{"arch": "vit", "model": "image classifier", "dataset": "photos of plants, animals and fungi (iNaturalist)", "train_examples": 77898, "image_size": 32, "crop_scale_min": 0.7, "horizontal_flip": true, "translate": 0.12, "color_jitter": 0.2, "targets": ["class", "order", "family", "species"], "num_classes": [15, 67, 181, 646], "norm": "rmsnorm", "norm_position": "pre", "hidden_act": "swiglu", "mlp_ratio": 4, "head_dim": 32, "fused_qkv": true, "bias": "none", "qk_norm": false, "parallel_block": false, "inner_norm": false, "moe": "expert_choice", "drop_path": 0.15, "num_experts": 16, "moe_every": 2, "expert_mlp_ratio": 0.5, "experts_per_token": 2, "shared_expert": false, "patch_size": [4, 4], "conv_stem": false, "layers": 8, "width": 384, "positions": "learned", "pooling": "class_token", "mixing": "cutmix", "loss": "cross_entropy", "head_dropout": 0.1, "residual_init": "zero_last", "optimizer": "soap", "beta2": 0.95, "learning_rate": 0.0024, "beta1": 0.95, "shampoo_beta": 0.95, "eps": 1e-08, "precondition_frequency": 32, "max_precond_dim": 1024, "one_sided": false, "adamw_lr_other_params": 0.0026, "max_steps": 14600, "batch_size": 256, "epochs": 48.0, "lr_schedule": "linear", "final_lr_fraction": 0, "warmup_steps": 730, "weight_decay": 0.06, "adamw_weight_decay_other_params": 0.05}
Rows from block 5 of a small image classifier, named by matrix and row number. Rows with one number within an expert belong to one neuron, the router's apart. Each number is 128 + 32 x the weight over its row's rms, rounded and kept within 0 to 255. All counts start at 0.
After each expert's rows are labels from the 100 images, of 14848, where the router gives the expert most weight on average: "responds to" is what is common among them. Only what is clearly more common there than usual is listed. The data: photos of plants, animals and fungi (iNaturalist).
# router: router (model.blocks.5.mlp.router.weight, 16x384, trained with AdamW), inputs 0-54
# gate: expert gate (model.blocks.5.mlp.gate, 16x192x384), inputs 0-54
# up: expert up (model.blocks.5.mlp.up, 16x192x384), inputs 0-54
# down: expert down (model.blocks.5.mlp.down, 16x384x192, transposed), outputs 0-54

# expert 9
router.9 [146  60  99  70 132 147 131 150 137 182 139 107  66 113 112 125 118 120  74 129 114 163  67 159 133 127 205 112 134 131 147  99 144 137 147 119 116  63  53  99 137 155 169 127 131 165  88 162 154 146 117 154 177  84 128]
gate.0 [142 141 167 111 208 157 189 132 131 121 119 108 168 158 182 166 105 142 154 123 162  73 173 119 133 137 142 108 122 169 120 172 209 180 111 119 123 160  73 153 170 166 103 129 120 114 132 124 100 159 106 140 127 110 129]
up.0 [ 94 165 115 113 185 172 182 151 164 123 137 105 144 154 151 152 108 118 187 124 151  83 182 106 104 112 128 140 170 167 108 168 194 143 127  90 105 130 113 160 169 178 101 152 142 146 107 135 104 176 115 112 135  95 141]
down.0 [136 134  84 150  67  95 134 155  52 101 125 157  77 175 164 110  97 161  91 129 157 125 144 169 146 105 163 112  90 145 133 125 142 123 132 144 139 134 100 149  92 123  75 170 184 147  87 116  81 140 166 181 120 117  75]
responds to: class Aves; order Accipitriformes

# expert 6
router.6 [133 150 130 111 171 160 142 121 156 197  98 176 140 160 151  88  74 149 150 119 100 147 201  98  78 116 101 148 117  60 132  89  75 167 168  88 122 144 156 123 126  91 137 138 102 183 143 156 106 180 156 152 144  92  82]
gate.0 [108  98 108  94 160 106  92  98 144 126 111 146  87  91  90 182 157  93 144 143 131 240 170  96 128 116 172 153 130 115 125 143 153 116 121  98 127 132  95 163 170 119 142  79 139 140 100 162 107 198 154 217 166 140  93]
up.0 [107  86 100 116 159 150 120 103 129 119  93 149  90  93  94 156 133 121 105 117  78 197 169  82 125 126 127 119 140 154 124 125 126 136 154 105 144 146 138 174 193 111 149 106 125 107  80 187 135 169 125 206 180 137 126]
down.0 [104 130 131  58  80 111 106 139 131  85 106 128 108  78 102 105 163  80 151 162 173 132 148 116 161 157 174 109 164 135  99 129 146  94  92 109 156 177  72 168 117 155 143 126 116  99 121 123 111 156 156 151 115 101 133]
responds to: phylum Arthropoda; class Insecta; order Diptera; family: Syrphidae

# expert 11
router.11 [117 103 134 138 181 102 189 113  47 140 153 151 153 118 150  59  92 144 136 144  59 138 156 111 116 160 129 124 106 115  98 149 161  80 120  97 160 178 182  75 162 123  95 162 122 154 119 123  83 115 191 128  98 103 120]
gate.0 [ 64  76 140 124 137 114 118 102  97 154 109 163 116 104  57 108  81 106 140 188 119 172 143 148 128 119  99  95 143 112  87 113 168  84  82  83 155 137 126 103 133 137 122  85 155 182 149 169 127  92 137 129 102 103 158]
up.0 [160 190 127 120 107 114 145 171 155  93 137  96 123 166 178 159 194 140 101  94 138  85 118  83 127 126 135 154 122 136 167 141  90 164 170 165 102 130 127 146 123 117 140 180  99  75 103  92 133 147 134 125 170 172  98]
down.0 [161  95 173 148 129 126 121  82 156 132 106 172 147 115 113  95 123 139 157 118  64  47  86  64 125 115 188 123 133 145 108  81 188 177 124 141 152 123 135  81 104 103 149 184  90 157 109 175 103 128 168 130  85 129 118]
responds to: class Aves; phylum Chordata; order Passeriformes

# expert 5
router.5 [138 129 148 188 152 128 162  94 106 110 131 190 143 141 111 134  96  85  82 182 104 159 165 138  88 155 127 120 127 148 125 169 140  87 138 125 174 136 185 145 131 139  47 121 137  37 145 150 124  82  85 141 108 177 117]
gate.0 [122 135 107 142 177 141 113 106 156 142 146 152 126 122 127  97 120 182 143 203  98 124  93 118 146 116 127 116 133 158  70 115  92 157 122 129 110 118 153 128 159 105 112 140 105 122 151  99 126 100 130 114  76 142  67]
up.0 [122 138 158 104 121 117 123 130  85 135  96 114 109 105 139 160 158  73 103  83 169 149 127 183 113 121 181 108 148 104 199  88 109 162 112 105 162 130 107 134  88 131 169 167 166 122 118 108 116  75 178  82 160 131 172]
down.0 [ 53  57 110 152 128  74 145 129 154 119  85 119 108 116 114  97 112 141 118 112  48  95 131 162 137 151  89 134 113 161 105 121 112 205 124  89  80 147 129 130 100  70 163 123  40 118 144 157 134 187 105 162 122 190 105]
responds to: phylum Tracheophyta; kingdom Plantae; class Magnoliopsida

# expert 3
router.3 [153 122 146 166 127  95 192 110 124 162  94 130 128 102 121 111 171 160 139  91 102 125 119 143 123 175 120 114 111 213 125  95 122 125  86 114 172 104 156 107 149 150 157 104 123 161 162  95  82  93  57 154  78 189 129]
gate.0 [155 167 153 173 199 171 116 125 158 138 140 111 137 125 131 117 121 166 104 149 124 138 189 127 118  89 180 118 130 154  54 129 113  88 169 110 110  57 142 178 107 157 116  79 104 118 187 121 178 123 148 115 156 136 113]
up.0 [129 122 133  72 117  91  83 172 113 138 169 118 155 104 133 132 124 155 139  96 132  94  73 147  77 181 161 118 101  95 158 121 100 176 125 128 174 173 100 122 187  79 105 149  88 106  41 133 146 120 109 124 108 112 154]
down.0 [126 105 137 116 125 140 149 157 104 154 138 125 165  62 149  81  89 148 162 167  97 154 137 150 154 101  87 205 116 123 126 129 120 154 159  90 123 147 117 130 122  90 156 202 102  87 153 222 164 110 106  71  88 164 108]
responds to: class Aves; phylum Chordata; order Accipitriformes; family: Accipitridae

# expert 8
router.8 [ 70 100 144 154 175 116 134  95 106  85 137 134  89 101 121 160 131  90 121 110 104 134 164 139 109 176 106 114 100 134 151 105 175 102 121 144 195 128 163 176  70 102 101 140 130  31 137 156 148 103 133 148  83 172  90]
gate.0 [ 58 110 165 171 127 122 124 141 161 102 173 108 120 114 176  75 177  36 156 107 126 140 128  90 172 114 158 127 125  82  91 148 169  58  62 138 129  86 117 140 111 139 177 154  66 117 165 109 134 179 173  86 132  95 102]
up.0 [160 111 114  68 183 150 113 170 159 132  70 191 144 171  89 106 126 150  77 132 131 123 139 135 111 163 130 111 170 163 182 162 111 189 141 145  79 152 107  63 140 158 140 123  79  84  76 104 175 134  72 181 114 152 120]
down.0 [134 112 144 167 147 175 156 164 109 149  78 150 151 195 159 134  96 118 105 115 172 141 115 138 133 141  91 140 175 150 136  86 136 153 145 132  87 160 126 142 107 112 130 171 138  93 179 126 148  77 171 178 118 143 114]
responds to: phylum Chordata; class Aves; order Anseriformes; family: Anatidae

# expert 1
router.1 [105 162 137 146  78 113 148 121 102  99 109 174 162 180  92 167 105 116 139 144 173 126 142 143 166 138 149 155 130 140 184 133 110  45 109 147 179 135 178 164 111 141  80 152  86  23 171 110 158  73 116  53 107 137 100]
gate.0 [109  89  96 110 153 136  77 107 105 148 126  52 101 183 129  95 117 123 143 113 157 161 162 150  77  98 109 163 186 187 162 109 132 152  64 136 116 139  99 156 143  91 178  96  98 141 100 156 123 181 114 160 112 151 107]
up.0 [151  72 129 107 153 126 101  78 103 111 165  55 108 168 116  74 185 167 164 122 157 169 146 152  96 123 154 157 145 176 176 110 147 151  55 165 129 140 126 146  86 123 155 118 138 145 131 153 123 171  96 142 181 145  83]
down.0 [ 98  58 102 151 150 130 137 105 152 113 103 120 129 150 151  66 149  71 144  91 142 140 105 149 140  40 123  90  89 116 128 111 150 125  69 137 152 109  84 133 141 106 112 165 110  80  38 117 139 177 139 120 194 141 124]
responds to: phylum Arthropoda; order Lepidoptera

# expert 15
router.15 [121 133  93 160 104 145 118 146 141 110 130 101  72 149 192 156 104 148 137 137 120 117 113 202 129 126 148  78  96 105 137 110 108 109 110 184 128 147 169 157 152 168 159 136 214 124 191 137 136  96 146 183  98 138  73]
gate.0 [133 116 151 154 142 115 124 161  67 101 133 166  89 188 165 122  82  94 171 160  79 140 134 143 174 134 176 171 161 164 176 140 168 205 121 124 105 173  95 107 113 107 152  99  82 162 115 133 141 192 145 116 100  83 161]
up.0 [115  77 131 147 208  92 142 117  67 140 112 105 101 152  98  47 144 154 139 156  82 171 131 113 108 129  62 116 138 139 124 105  82 173 178 136 166 117 191  84 177 143 142 231 134 127 154 141 107 170 128 141  96 143 107]
down.0 [105 106 115 107 148 137 132 153 152 177 127 149 122 149 121 181 139 123 129  64  88 188 135 127  85 149 112  95 163 173  78 137 141 146  88 146 106 119  98 180  77  85 106 109 100 119  95  74 114 170  96 159 130  96  94]
responds to: class Aves; order Passeriformes